{
  "gain_aug_db": 10,
  "n_mels": 64,
  "win_length": 400,
  "tokenizer": "word",
  "encoder_kernel_size": 9,
  "text_encoder_head_dim": 48,
  "text_encoder_parallel_block": false,
  "optimizer": "soap",
  "lr": 0.0041,
  "eps": 1e-08,
  "adamw_lr_other_params": 0.0011,
  "batch_size": 128,
  "adamw_weight_decay_other_params": 0
}
Rows from block 12 of the audio encoder, named by matrix and row number. Each number is 128 + 24 x the weight over its row's rms, rounded and kept within 0 to 255. All counts start at 0. Numbers have three digits each. After the name is the row's rms in percent of the matrix's.
# short0: shortcut pointwise conv, stride 2 (encoder.blocks.12.short.0.weight, 640x432x1), inputs 324-377
short0.20 102:146112128160129084112124137125085107114110169129139100128162115115121127080128142131136147144130109124200096140115146121132143116083134136115159121125148094176131
short0.21 104:088093141105066118125118119114081128142122147077123120114144127083063124108132117121147100121130123131093115070121078159075090129064110156143101131119144127176180
short0.22 093:167128116069071109107111139108104042201115109156102162131178120144130122145133136118122127139134119121137139148171161120118123117114148146126146106176101127093089
short0.23 097:107136105112118130133116146151179141111129094131117116131127125144112141159090072077106119088132140126133154107149167125160123134109102139128103122104151112150066
short0.24 090:075102131135100106135118111099117108110130130120122127125122118084090139117149087119099089080101094123114158131126122166131120130137104151152121141088135104177118
short0.25 100:127094169135128097112125112116131125177113138140146071081163109087084115102121118108117082137106159128136087136121124126142126116141110123135154177123140118177158
short0.26 103:155139132170107130098123172090099113070116086121122107149101136110132106124136122132136117141133105121163094140157161127112118148130049195139112134120115131219172
short0.27 102:140128161112110107106144112130061103122118093088089129147106103106119137119157156132174130072115110155126060145142159129146106138111110131111144099120132140098108
short0.28 094:145135114122095135126116134129134099124115066138147078070118121148143112115124158143118132094122154182139104114120177154108110132113132093122133113096159172139100
short0.29 098:121152113165136115123108114166130117128099148093120117110113131130132099148132118136115143153101104108139255134142132145120159128117130107091141127170132117137145
short0.30 097:139108115168149114099140171092132137103134145128127074117071135133130107111140111113152088089118078121127129152126145142136114140124078090156109139121134098205198
short0.31 101:145109128113109127109119113119088112131149122149122129127132174093114124173131140123139160125135083137141123120100098097117123142136151128101131125122114122121123
short0.32 110:104128150112096184146143090149095116126092122099167131154082106132137111102140097128138124168118121116158194065190119104120149127148093111122125103111131140129130
short0.33 104:126091122140127144142108117158192104126109166135139123138111153113115129121077107138135130168112134133153145147129130124113146116098135123112163112130128124145132
short0.34 097:115116104085124128110147137152126111090152113111110148140078109114103095133103122126094102135084090111133102153112138120124108125121090132128137082103119109112121
short0.35 098:236151140054157124137103159117131121090096071125118127126133143127116109128116143124096130113142152145152109146132146105110137199123150135120124103134101119151129
short0.36 095:168110116147093105120138199117147131130150145128137058127045086149110104085113118105075095090123062102102134153136132139147105123104115088172116125125121104134152
short0.37 106:120125112099101131131096132122094122131110085115131114156118128108124115142108126136136120117111120139137239086156110170098097098108150096115130100149164129119151
short0.38 101:094103094125124133098137101120085112100137120109140132139129135094089120132120120090092127092106122157115149127143130163099107113117094105123135094136115133095180
short0.39 103:126060131140074174119149113121133146133075116112155097157110110114091135166087113107116108180121129130117177101115113098125166133161083121133108168101143139210132
short0.40 108:093132101120148137107084124176121142150135128110120149113112120117142171124109106120135136119110144113156145145148106142109136121104106128103100139097154162225186
short0.41 093:137124106149152113126113144134152118122128108139107118144156159174129125131113106120139131096113139175139136183121128142115090096145153136108136069128120117086085
short0.42 096:138132133169116117153147125122110129107121121111123122135103102126114124130107110155085030077106251129135113128149126133140091120143126101064127116148123109136119
short0.43 112:124095133086120118127148120119097132137113101121134122103111140125102108116117120120133103117101120097120103102125098138131126108121123156114167142106145117114122
short0.44 107:116128112111148137094139113119136093126146124100119119132155145144136109141106109094126164115089150194119163095123098171075115137138074082116114094141138120099147
short0.45 102:184103124105181122093118224107139130121165152124127099111084107128105081065137135093118134082113109097092143143111150137123121105106106124173098117173129119130141
short0.46 109:104126135129137125129146096110101113127168167147162101163123160111089098110136116096122135103133132125137111146127141132109132108139106136133138116106117142144126
short0.47 086:123128137135133149126163168153134103102139125144141110073102122173151118121146151149102148113098149100140131151096140108132108126114123100118133081145119165126102
short0.48 101:116122141098116096164154115109154126133069122124109121116127104097121128130114142122125199096124038110141136129121105148146152111106085145153127161113121114128144
short0.49 104:085122116119156133105112087117108121144132057114119112108119109118123153107143100118144134114086136119132112171118149138136121103109125125115126112112135111092118
short0.50 102:124087147106079139127131115116100144116155125142125120152105078143072080123123122130101121133154093123138169102141104121127174111130110112106141114142167121134110
short0.51 099:116108114115108120140136135146157182147140114137126122095123105129129215184098089080128131095140115127112137115177189115119128101098089130173109117101129139160093
short0.52 100:141138117112151122136122084093073113105081126119124128105143153095116127142153092174115097117145151121120114024141112119113119157108132119158142112090124161118112
short0.53 099:112122136101131114096126144122120126128121079136122137106132107115110096101132189127103114121167104156083103114136116119136119117130111187122171135119136160157121
short0.54 113:160125110128150133109116140122129239098129107099144146128107111118130182089153105125114153097129112117080112126162169140119126140146115129152106114147147217151178
short0.55 088:131148102111163130134106126132118137108135138135128117125109150146150097143134107157095135092149136095138145184090147117135134118180110088102121093135122110099101
short0.56 103:134137100117131119120116100135116120128119112129124127174091108109132096123100129165148124198111104108096183113163099137112125100110100088128142100147106115100111
short0.57 091:155119091108131165137140122140188077115112133137148148143144125130153108106120152135129236107135138096130152122124115146115139137102093118134108126154136126096152
short0.58 098:156116103149119136138110112134120111078164131120142121099135138145149085115163118129118142093087086135135120116132170161125133087126106155167093138103099163159150
short0.59 099:179129114093123097123111152115123092130118106139107166118094144124111116076105125157141139102150187155140113145081141124141102138151095155157149114211116148120090
short0.60 108:158126115114171129096164108105094123104116122096134121119104115129130103143128113121153091117105132128137173128153131134126114119093035139109123138109126175255215
short0.61 102:133099097104100132090138120116143130142113155138110137148122116111129116087132129112117129156120121160135138113127111140133106111087121107113137144114146146109127
short0.62 100:091079142097084125174169113076119119120126121116118095091160127099099118111125106087136115172107071122111090093161100132131097112135090117136134172100155182127212
short0.63 097:110113108093212114110134125129160131116141120093101137138116150099097089133070164141150099122080113111141067177111141119123112134124104147136127111114112157124100
short0.64 102:104121137024098103148095109131121097105083159125104128114145083107134149110125131135119140134126139138085111103065124114113089104114095085139170162123104095110112
short0.65 103:165135143165130101124140167125097116135144131143099108120135085139113123084140122129110116132164135095116126150166121105123158177185104146150145102123141108168142
short0.66 102:113114138112121149099136136114125107128105142152140136118112108123133094130120119132134125114137144102140154152117147120150120145107130137115108118130158116138109
short0.67 101:149132131150134120133119120148145146129111133156113109117081119146127099147135149095127167145135099128126156121131133088115121124137094122137136117102142121142089
short0.68 106:089120108132139085153121134107110157128154115092162123113103140128119120124173135145110106122140090121118096142129134101136135078168111134121160104111135139124135
short0.69 102:115106148139109140116129137151105120125116083109116105125136122102105097090151150129126134147116115138195109126107142117148122129105139142139135138116159113104111
short0.70 106:228135139126135107116118122086098114126126129151097133116109109137136156141120109132117152128153098123103103129132132134154141158161123153133150128109136091190174
short0.71 098:149099114131145086159124127126134050114085157117137127130112161145130100106154150051120128127100144141104117156128131128118152157128096105137138111168141151122119
short0.72 098:109132142114139109120128146129172130141118123147106116112184114138139131152120115118164251139103153144136139121181125131109110142134182183144077132107120124122111
short0.73 098:122132120130124118126102141156146134115151101144104119133116113158128125159100099098117129096166131137145163106127155099135108095098108126109140130108136122109098
short0.74 097:155133122114099157143124127125123119089128132132125141125140176160131115112102116119156176096130011116114171172111128111122102126125149182142133121126118121092123
short0.75 092:084133139115195113119127149120140164121118132116122141135137144122145153110123118140095124122141154114136112110109122124109126128149132110119103095100129163100072
short0.76 107:157140141096138115119133101133131144104121187099132084111125087113150113145109198127124159132113100154089082066144136106138116148159074141100137115103105137099114
short0.77 096:146138102115126117158179152117099103216128128124129152124162106122109164143118086117112059152127143115123108120098117141123138113109119160056114124086102104107127
short0.78 098:136126123106128120132138112117120153113133091108165161148086087133139141135113119121149158106115116144106043103174138107135122106138126127140166118123136114142114
short0.79 104:140141096140138114148119134117142124117131138133133129112135146111131122077149083154145128134112122106130122131134159112132180111143119171104098116117118071140108
short0.80 101:161110127161132116138113164107119066195111116153115076123142135148106114095103118090134068139121138108115122154105098129127109119144114150111139130150130145103103
short0.81 096:139119086149106136192034127133122105045138143141107129115116135128117096141100130124064250093122102112135133156114122196148124110142076162126103099082109128131152
short0.82 093:156101093137085106113129145083081132111144120145104134132114122102099126110171112135095131136122089142125112106103086152111133140124081128109099129088130139127130
short0.83 105:119101112083111125109122132102140119133104147110083119080143131105102124120120087118099114120160106128132151054146122137134118111100073121123089086135159144120163
short0.84 099:073149105100110105141125130136100118061102130106133105125116163132115101144089120092113171121126119161117127108141099136127118112158136121135123108132111130132104
short0.85 098:155079110110117104133134151124135102121125103160127121123137104139141114105133129114120134114137161220161138084140165182122117127132139095121140115085195138122109
short0.86 089:123137127119145133149141174135116134121116120133106122103114116139142133141112125091111093106135125105157123156128124053121116142127131119136113113101154123133136
short0.87 096:180101135083097134091078125110120098193105126147122114113159075124105146121130122106100084138150112105137107154116140105103125141115101133118132118182135134152099
short0.88 098:118129126110122097158123128142138148154151087126121100132114100126138137199082104104119138103137129141130113106166175112137112101127092132137146112111125167114099
short0.89 082:109100148121076109134135134143155101152105099095125153132103124121117134145149131136142133117129136134146115105133136096137119092145121120116135145135129121120092
short0.90 094:178121137165119131112110117116127088193116127150117118150162111133129113119098112123130062145159136116130118156097114126124118120135120175078115134157111110119113
short0.91 103:167156125061132106126107137090117055129115102116141131119159157118133117123099145134130140091094169137140131180116148095119112213122143157128131095138109121087100
short0.92 097:213105126090109118096071156103112078200116129178107133126157071128116118123118129105114088127161117096130110154111144117105117161137115156118135115192123141148087
short0.93 107:107114107155098133130101144158140137130113130091127136179115148121126127111092132128125123105111134105108145095097105131124140120111125151113148131136077071200116
short0.94 106:130105113098059125139130130140131114135128126082144107213144112133113116124129126138133125113164121224114098104102087124103103117138127134094132156134110096122111
short0.95 089:139114119117098186122136120130183152131135135131145111083113140108144109137119140133127101136124133202162114159110098112108078105137102128099117091108152120114099
short0.96 115:178131179178117126105128106116125112088133166152124106099105086154103065138134135130126115093105120103115098130113131113093123102141086118085091108133123150138121
short0.97 101:098123158116136098155132111127145144131092105106131117129087125137115107100119100130115141116119126130140139149154179127105122125149098101123151103098109116093090
short0.98 110:124120112107109085101153128131130110111130130101147113110097132110113116126108121135118128133117121115162118192153129130138075143126152120116108134131120120138128
short0.99 096:111109125084082128126109095145106114121114135111111131130107110124139138166112127131151134118108144180120091092146100135110150104148130134111140108087108139144115
short0.100 096:125063143145103129127087131107185108117123079166107112097141113138106092105115147115111116119122140136117132096157164100113123125121099146137139123122134143118120
short0.101 091:070104091164085109139117084112100123076118137121095120125112132106078156141124126118118113154158099141108114090107090110129165125149114134126102119098127126155166
short0.102 104:113092138174086133150143102156106142134117117147125126108135147128118119149170126138120114153156125103131102065135123136132107138145105128131133115142130133108148
short0.103 101:131130118115128142127149143083133074155128114141144116129155116099111156131135134128123122137116181116108131110080129138117133123117130121081126112091130088133113
short0.104 102:136113119082125113119080118108117098198112097148101111138182118142112145112108120117112137108155125113112141141102143113151139122155147107141128115192140113092065
short0.105 096:214128120102137082153108151104126100147127074127136174106113157128107112090122133132112124109163145144148118138107135112147118169133107163174122116184107123113103
short0.106 095:144104108132146139119151097114122160113113131146101121120125123123122196153112161083129156103125139120152117126140158126097111196160120106162157129119110170098124
short0.107 093:149122089109120108124155121150132150097125125126096144144110119095099105115097185143126101142074116093128092189107122092129129137107107108121107071089111131113124
short0.108 111:112078133150130126102097119124137139133121149113127108148175091115116148131152139147068124150126089118141093140095148127129120123151109085135152142132152110170123
short0.109 103:129161108127136110118088098111116098091132121153130102114151132171125132098119119107123131093078101096124117181123105124127099112127075114095124082117134131074115
short0.110 089:130143133113138130119099153115150115162146079117134107095146120124122139120148132100093103118090122108133124125144136123118094135131113141107113088120134157130149
short0.111 113:201077164195121114128123110096149125103123130172129122159178085130102119116146133112141122108183112090126122104161154156127155121134096107134120126127161106188170
short0.112 104:117117116111115136111104095088070131078101136119096109139147134098110134161101137099093111168148156121121117135134111112131122102134159068118108146109129109128129
short0.113 099:117100105095113115135115106118118124127135125115151143135132126099121111107139138138147136158140127126143062093129103179103122135132091117125122191094104101130120
short0.114 100:150106103107103148124113110134106127131137108171135132109109118145116122128111128128164103143111137179134152113115165110128108133123097112114119120118129143139117
short0.115 101:153055106123099125180074108126198114103117120131146129140108126109118142101113128144136180074135175124139111114097129139118112138142106163098123151101126108094117
short0.116 092:097122126114152138104187145102115174135126103093136128137122101117112181126118163140144156125139137136133113132142114118132139159103149130164118115115134152179152
short0.117 101:134158108129092119127093088126150122114117151125139114117168145119124152120115140118084203107117203112128115127082134128127102112151084122097112144141125107080112
short0.118 095:128134088098124142116130101148086112112100151155115111149117109123102095131116113107114137080110106153141143169109085135137108125128110088130119117078144124103120
short0.119 086:131170113104131156141152137145105128121120139116116134149112142200168131102105111142119130118131154154091123144143133060111126153130129100118111107103121121138116
short0.120 105:112158115146146100082107109097120098100147105115166149130197100143153164125142130118107151134126136116137118158169102127113097128108158095094126110101138144130098
short0.121 105:152121133076125153121147128096137108110120133101126115103099174098120093124109129137136114126064119123116066073124102120159120123144121158120178164092138168102112
short0.122 090:126071120188128146094145117121107134140109118131120108152117109108097109112090120119136114140107108156136102128091113158128119113129091113102128135140098102135119
short0.123 106:096115132137153145131151128110147241101114092122127105128125098125115141127133181136106134121110130145125088129120116145191112092151119100131091093103121201120115
short0.124 099:100124115127128103144129100129125114108129159121113139139136118133133139123108133125122139162145133149112097133171138152083140103134085120115159123097113128142112
short0.125 105:081122101131077147131147102118092131129143106144124112139112103143094095093124093126123109155174093109105132060110141115105149134161099128118123112141119152120148
short0.126 097:102092117149119136118131101137114113115083133132107129120146108111095132113150159095122086134149124126100128133095131122134124139070100157123102161115118127153146
short0.127 090:122124119114095115137140140155152113134108146187132145108104146167147101124128161124144143111087141228149129095146181167099106127140191088116109117127148125136110
short0.128 093:088125137183165130141111147107147117134140108175060093132099137133137083123129118129126138105118090130138122151154129122113132098122118106149113092126131169107121
short0.129 098:108127148146191109112129122105145147122141114147086098127110098148105088155149126143099138123119126104163144119161157119167139157113106111103142091138115128141148
short0.130 099:076103090098101100157105156151095108085133083127142140125114141132120167124167150111151139140165120124121114126131132093136109145164112108137145137118133122133083
short0.131 099:096115143144154178100129140111158144130092097102154130097120101134107156135113177146109146138135109148119180113130161121129128149109135139107131123138171132094152
short0.132 098:112115085144120139140116124113177208109120139136121121101153153113094121134150140105123124116172124112098148110114126128119133146146089117138096131162162141092118
short0.133 101:146113162099126119127130103117094123135132079081134131177114122106136140127174109144166138107133090157120044112135157109111133105114105133110134133130123113117105
short0.134 105:097102086096078128143126093134101148152104117079129099117090114162107110129128105130130149189104118192125096107165097121097136109159102132089115141135137119139144
short0.135 098:119106152093105138134081086142108084134094104129134140122101118137130117153108097168152124186115125139129210106139127164107104123110126108132125118164147124125125
short0.136 101:119106121151158118119102130126165109177115118169150094145192150155136124131121145118124161130149126146130152115108151118129117111136133106109112117149145097069135
short0.137 098:118135137142133099129103104149094087149108166118154093107147103184147102121127118100084123094127148138121121155132127094136125186111119115140114092121152169159131
short0.138 104:162117121117073135139157107112107116170120142130128140126106092127125132130126123137078064116141255121140094153140137143097099179132082113071122106106133122129095
short0.139 100:127091131129108104145132123118087106116108126093106129240109131132134080140136097121206149099146101111141127077130123121096082136144109141094132100093125110109085
short0.140 096:130161131189147167118126123121117149137126097131100124111123089140132105132125134122111187089119109115118125178112108126086102123104122075077121094119118137117105
short0.141 105:166115110145181137121130115124124097120130137110146077127117138126133146116129192112152128119126141129098170127090138147141172135128094114123146126098113127130074
short0.142 117:125086166156106131140119108111130109146105165236131105162136108138089124122104104110129122099114131114129192068117127135121112106137083115110107092115130142167093
short0.143 107:144131106110139106088108114122112099156143139116072141099123152122135118113109058129104121115101136119131083145090129108160109071141109141101141109106111095117121
short0.144 092:168082160132132113168102132108212138122133132106129143130128120038093124141117141142114116100133125111108118120109123119128143121119117099079165124130140129089163
short0.145 094:100086130133175120121144103098093120089120094109098127160148118142127148133155164110091135152135143116123145164120134166105116126113142101145142111154125166096121
short0.146 097:112086164175117128100114097126128139154075123124157088108121119127129094100102134109167100123069140121135119170172159104131129129126097111119160120108108125205121
short0.147 095:114117127127117151137121115151152110117115151121135119163131115144145124142112116127137138142122143101125110162123113117137133125120136103099139121143141149109131
short0.148 102:115085167156112117127126098139145136100107091140120109103132074135088111109127107132150171129137052133132093125114154143108128108152084086141113092138134141125163
short0.149 101:102092142149139111176143097119093115149095125110102132093140109098104150112141130128119097173115097105139083035118093093120150101174117148122114140091124149150157
short0.150 098:119118115119085113115135153120147096126097135091125114163139120090129125095139124096134153117116112160105101100135097086124101133123137089120139150100120136144098
short0.151 107:100139128104109129124121152106115127103149117101154139141121131124121125118081109107119113105152138177166180107129154103135119106096115145126105115129147120125079
short0.152 097:126061143100086112110140116111134148154095124102132126133114123129098118091121124128126133153088098144133110110110122084106117113156098120137138151130103101168123
short0.153 106:139138117104063152164168123112109115102092117091125129127141151101095126137134093116112112159156117183099094074117118097106124122159110207148156120146145130134109
short0.154 105:141130151133121118124148152091138255100167121099154135135121145120138115110127122154118129114117120124125099162139139124087152116148115114142095112116109191112110
short0.155 088:143119142093116137144141104127157083126115136084123124135130134145121137144112119119148128112143144101131096153145117149127146111141105107099130145125120132101127
short0.156 101:153127111105146088140158115126124122080122152121118105124139132129135097130141176108136227091129012149137141128121128144128139123122115137137094132114109135123110
short0.157 100:128119116159112113141146121141115138096130128117141139113136118174130113134124150129142206100119000139128158133125107190160105131133089146156136154137115120127121
short0.158 100:133146121151130102056098099112087121076115087119138093121131100142140099120128138130136159098098000130140169157124100143155106184125085139138119103154110143120090
short0.159 096:107099085131139111110130119105155095126116110137150144116100084117105110132123137125174134127120130086112080144149195116134122103111134156134117115086113084153108
short0.160 096:105110102092104129117104129142096193144137158087133138124099148137128106145112124138136151155106151199123107085107119123108129104149113117095141118148139157121141
short0.161 107:175092153126106117150152136145119125116109115119133133154115121151086099123100112106118141095129130119142089164123127117107145098198099125122176138121163179233134
short0.162 099:090085116144132134103125100137156092124112125142167097112117134108101119111173130116109124145125110123110206122127142132128145128096127143095123110100169120153116
short0.163 099:101088140117078118138131113126131104136129135113127121176105110118125145115146120140150109114130091190127074121129080185108124111102106134126157167131147131148120
short0.164 093:100119104108109147124114103116119127118133133123109137099180125096070131173137111142094102143145103108123165061156114103131130136156090162155112079100166129125131
short0.165 102:133133119129133082114126099151116073107105103112121079113124178135114158110165149121116124124186128145111157122104153143164112107115107104101121111135119164117097
short0.166 112:102095109097091132144124118154100134139118111123131131129115118163133112139102118122145127173092143175133143058140121137142105132152113104113134127136135148148128
short0.167 107:100129111054146116190129109098094113138120172102135094103120191082127132141097129093164111134136129145106098101118101151133115114087089129123126139135139109106134
short0.168 093:157114103139103114082136162111107095153137134142130158143151096117125154156110109101123075147130135097109083148128133133137129136159090188080122118152118103164108
short0.169 105:150123131088152133112082143119124138115124142114132100103100094132110085130136113067122116109146124106129186121062128158093121095108078133145091126154115115230168
short0.170 100:174080110099143113111111142124200105223121130123116120154117109123141124117120143162122134084119115137130127094105102123144134116107133102098134125139123096126110
short0.171 097:119149111100107115128083151100093105192113116125108135134165150138111147143127109119114108126139139112133136150178117139121115111111147114119122102106120114099093
short0.172 101:134127136140129122167138157133157137070135140113173136151124103168164077114143114092112117095122111126113087139140140114126121126176103129151132133128141199110113
short0.173 103:137132169092112147134151137122131127136088096109133130156138136142125104138138123108105164180121120162085132144142108125119131125118120096098108111190159139134106
short0.174 110:108151134099120123090123107105101117135148093133115140079112179104129115116126073116132123128117115110164138104120149137153117130103121135127113122116110092112136
short0.175 097:112097134106110109175088134085111132080101140110121141128115128110102144152122114087128149144126053117110109126131133095112144147169146093118112103101150117179110
short0.176 102:096121114098182106104088145135132134113145153127108096108069148132124076090095098121114107098117119109146166130107127153115127130134099131124092153173123121210195
short0.177 100:157119138125085131163103136109118162053155109120128120124141127142107116121100114127114150093098025087111142133090117127129146123148108104075135100161136121109112
short0.178 097:110087149107107116122092100118152146133131094154144143143101129151137122143081107106169124179112142148135115096119107169125105107138124114131126120106109145141116
short0.179 096:095145064202089104188096129110099142115112129110114139119163139107109145132108109129178135224144105125120115155098118115097131165135122098110099145103140103140101
short0.180 103:121135121086137124123112130126136120095105091116116122112170135114142112152107131127158151109143127140132186099140106113092112149142089162107132095105141144096111
short0.181 109:174115115088134101145117143125126113171136150141107079131118109140137083131129118110097139106162168148111115152078140124146138112173124103136142113211110116132122
short0.182 102:118138139124123138137116097122128107121155181134160137111134106141137125146122139125109153132149124160153077093139157101137119081150118109108119137101102124128116
short0.183 098:119124126144094140089090099128134119136125125124117147154206163112107127137102124156126243148166113125137138128178112103125123134109155056119118101121175104127100
short0.184 092:103091093137159100092240180104133138132125130111150135122043135148130118119140140135141046094101083124123125126135129152125096137077047098145132129127115089183135
short0.185 100:102135109120111129138136148134135145134141122127126121121128117138125136232109090076125136084117119139132144117180211117111126091101104121161126121108126171142106
short0.186 095:135135144097104093147140111103113099115118175124130124140158102114123135150090101145150129169129124134133061105129114109117169133131091143127154156129134152139099
short0.187 091:108133122144135146156139117160140095111109146123131136174124162113139147112127121167123120125128141085119099213142138165123171122129091105107169137147118148100138
short0.188 098:160135124079099140181121113124071123108165110126159121104156131109097120127114139086151130121151117119151140132120102127114107104118103149117132134151127118141122
short0.189 099:125119137155141129109128116135161045113106144121155082128100122123137150108170110101119117118087133132143255132127143150110165136116137134093132120107151151138077
short0.190 102:107132112125099133093126091136100124138109122088139117159138111113126110120133150114111111114101123135135136108168141146097099116133140103125107106103097118125165
short0.191 087:112157106118185165140144152129118105101107142107113116136132152135170140116118113134113129105130168165139123122140137078110119155123129107102070114099138138111094
short0.192 099:134118124109118114113111140146139118137132097115158115126123135135139113096128085143132137111139103192157193081132151151128100130102191142116112143126210105155103
short0.193 102:219120130107172104118122198106120128088135114113108105108149085127093113085147127116121120105124161099133148134118144138101124114140094133154110120146148137182138
short0.194 092:122096129206103114127148092150150201099112165102139101144118136126082131104161125122117082129116127103082116149139144149110155110086113147120148129125118120134132
short0.195 100:103144101108135123099154110100128121086113142105135136134064125129109140127129134131102155155124166113127131095089128118126115133127132050074141122103122090149150
short0.196 090:137139142103153135143102150137114058063127095096102114091120110132126121135110101103106122119094132183119126174132095098100101126148132133105142100122115145114083
short0.197 099:128137118122134141110131122141121139140115125157097117115114114171174132110125098122120107097108153103136112113149098109148111135114140095113156113103145146114117
short0.198 101:131121122122110144147131116116150090121148154116137128114101105117124131120163117118135153142150124121124084104123143148126135132153118121125151154124103118127112
short0.199 104:131119106110073118144135136123161147173150149117130130115079130107127228094109107110131121104081112129117114122134099132142101123115123151179110129115126149135102
short0.200 113:126125137176142103139075161124133134133109114126141110140038156154109105129125108121116168126129035095135116130141110130112096119148107109150149105212158114123097
short0.201 092:141100106145144116082193201089166133171129131128118110139040123149121112109119143139102075082082072106141132147133141145096118122082091050191127129156097103153100
short0.202 101:111126114137177127124103153089088116127130131140118125168113114117132111106151128097103125119125090157110118144115172096094143119077151131132140148107163102120113
short0.203 095:156103128147115157118113109110130104101115079130127116107120136112118111122113129130118162114139051168120062084168122146139124126140091139129099196113129101119150
short0.204 101:108070076095135140132108104101113136112127115106137107122075173106111106129089121110148140168131108121159131117116119194155080129093072119147132090175127066065156
short0.205 099:119115094138117158113144130121024107129105126139116107110114143082095169163144142090134113130118112142171107088101109085106145138078099152115143133121106126137119
short0.206 100:105114139150122124124170126107127091118118095128128139132130123148112173100149128144134130124169131143112119149111131133188129102121115104121101093117129218159087
short0.207 115:110127110113087164136125150150157151161147126108141137104129114098123255114115110112132152117122119146120105137116109118122129124115106144185129115097143175148100
short0.208 095:091078096108090133154136095095117117115146128134124145149149122118063100138144096147097092155117073099108142094125100137106159127127084120174116127142147144151179
short0.209 103:148126127144108136132230106104090130155120115115127142104074095139134117118123123132126029119132112126136106115122119138132080130110063137079131115109139111141128
short0.210 097:133135147154113140092109142121173100116104120138100146147140147126108107143135093146130123129145098101125074183130135118138133098186097099121120116122115111139156
short0.211 100:136142102116099125106117142110136122158117128108125119125118112119109093126132130132094148062122138127137123138138116153134123116155102103141106144123123136106125
short0.212 110:091118085140145079095066110116129142118115111124127129121133113114119132113131136141115111125134134116137168131154138144088105122132112146109093158103161143232170
short0.213 104:092128094137124138107135105127098128113128091241125112140109127112082136158119133125127135115118131115136156164079109111130135111122128104142100099068076136122092
short0.214 102:129110107113144152092141118134172121134124112111091118113098154115123148123148103129128125141099119129123102117113138177117128137103121121129140122141135137133109
short0.215 099:129111125162146153147121114136118158075140126114130150149111102138133178129136160097137124107131104133113144147082150154159160059140117111137151116087126133141061
short0.216 114:120113156120140126125139121131129084114143113121127153121166102134127099094102112143107124160156131146116144096134076124067091084129110097072126124112108129106105
short0.217 107:149119134142075133156120163098112137113208117152112136109095173143101114084109124108156168100099031106141109164103121117141101115116108108175125117200128119108118
short0.218 109:131113121138119141141123125133163129124100134122137124101091115143126128143139131142144153148114123163119070170100146111113149126117116129109161135127110120153121
short0.219 083:151092123120111129146104135127199103132109105115117134121132121050077136120103136150145137099125107079149110107111119148102127127126110115119129160115128117098167
short0.220 108:104120117129145137102084103162125135151142111104148145113128104120130176121104120104122128126107151107116140146115106138103122112097105140103092149104156144205162
short0.221 102:125073198105070127095105140121100097149126123111116117139130114139100116090137146134129133092149109153134076122104090160125188110124114107119118132147130138136114
short0.222 107:106096127063160124125096146146139106125111140111139152111123125110111118124129085107121122092137112139157183116056105158148144108194095138081113150119125085202091
short0.223 089:135120115096169100132136136138156110148111207093117130136092112152121163107119140161126148090087130108142116119119100128117133145096097099149118122135120142135115
short0.224 094:117090168123122103099129116108130103166158129122089122110161118081085121149105157163125102148141127114147053080122121097140133089157106127128120116122097175146133
short0.225 087:113118138141150117155146125139134131136148122098122131134122120118113117121146129130146140109144108116176093101135111110124128122139120150097148149119139126131124
short0.226 114:076118147122174136090173129122124083078132143170143127084111141126132126116137111132127058112147076112143145143139128110124129128142106089106145107098130076139093
short0.227 103:110097105177143110137109094124112143163100139133132121102131111089110148151118156079120151172103135138119099124126133100108143159129143150147191130133138079167149
short0.228 107:088125127120138140119132114159149047127111105138127127115128151141115182106132128128140140134153124123075126143112113119194109124112116142125120089115140170137101
short0.229 092:134115087137097140096147107126064120146095149141125139120112165094052149105134114102144126154125110147160110103111073151113133131081112136132123124106083119130123
short0.230 109:124117113117128115125087121158151146107150132127141121135131119136134144124072081082101104086181138148140148106113131094138112089119103145108124126109100056149090
short0.231 108:102122117118106116134145133094135127139170092137120107092105124102113180133121119099129125091100101136187106099155096112071099137138120130149103107115129138105112
short0.232 091:133121131114126113154111121140220095110129127123149118124134128156171124083116160129120120098138142111132137105129144106108106115115115088140116127140148106110145
short0.233 102:177142127138108105140134137129138128052118097123108114171113082171128139107128121114101151093122114113113095148117143116110177113175131074143113082132112130155136
short0.234 097:150122125195153134139114183145147117121119135128111081133146102134099118135132112130117114079113210112123118135091105126149160116150135130111106105147108087143132
short0.235 098:096132145157134106153110122138193106085145122172078118092126134158139109112126127132101117136114107105103160081153142098119115103108114091146151125107113158100141
short0.236 103:110148099103150103146146125094125134153120120113129123119144128103120181129127116115163145175131125111130109136085141145131106133114055076043114105084131073147173
short0.237 104:106138094143090136092157104133109131030131133139120156146079112160111125110102107141137155117126048135141155132115112153144110135130059185156108126127144132124127
short0.238 106:096086122115081142137152108108141149160113134084110108095113127155120094142104116133125130143121130131122104095132118099095124132159095114095152135106128139146140
short0.239 092:129123136130148145129140141132104151118129136113107153125099129156122130104104124126121105101130167144125126163161151079116124149113124128107090123105151127149105
short0.240 098:167135134170100126101122128135135110194127123161126148129170110165143133129120134129151052130137127163139129119139174135130138125125157175063100116110147072084109
short0.241 086:119122149106167118127109152132091108115113099110107097125163116184156121134156106066108146099136137147119117158131123096140110123126142086139124102161140145133128
short0.242 106:105108126170094110139137141122125123127105105106118120088094132128080143149112113106130114135097170122137089111144119116129126125191112128113129131094151110204137
short0.243 114:174123130080121111146137131156139134097087142092092122103101142111125121111099126162146117125092153148150123108087158114112117111115124107125111135120123094123125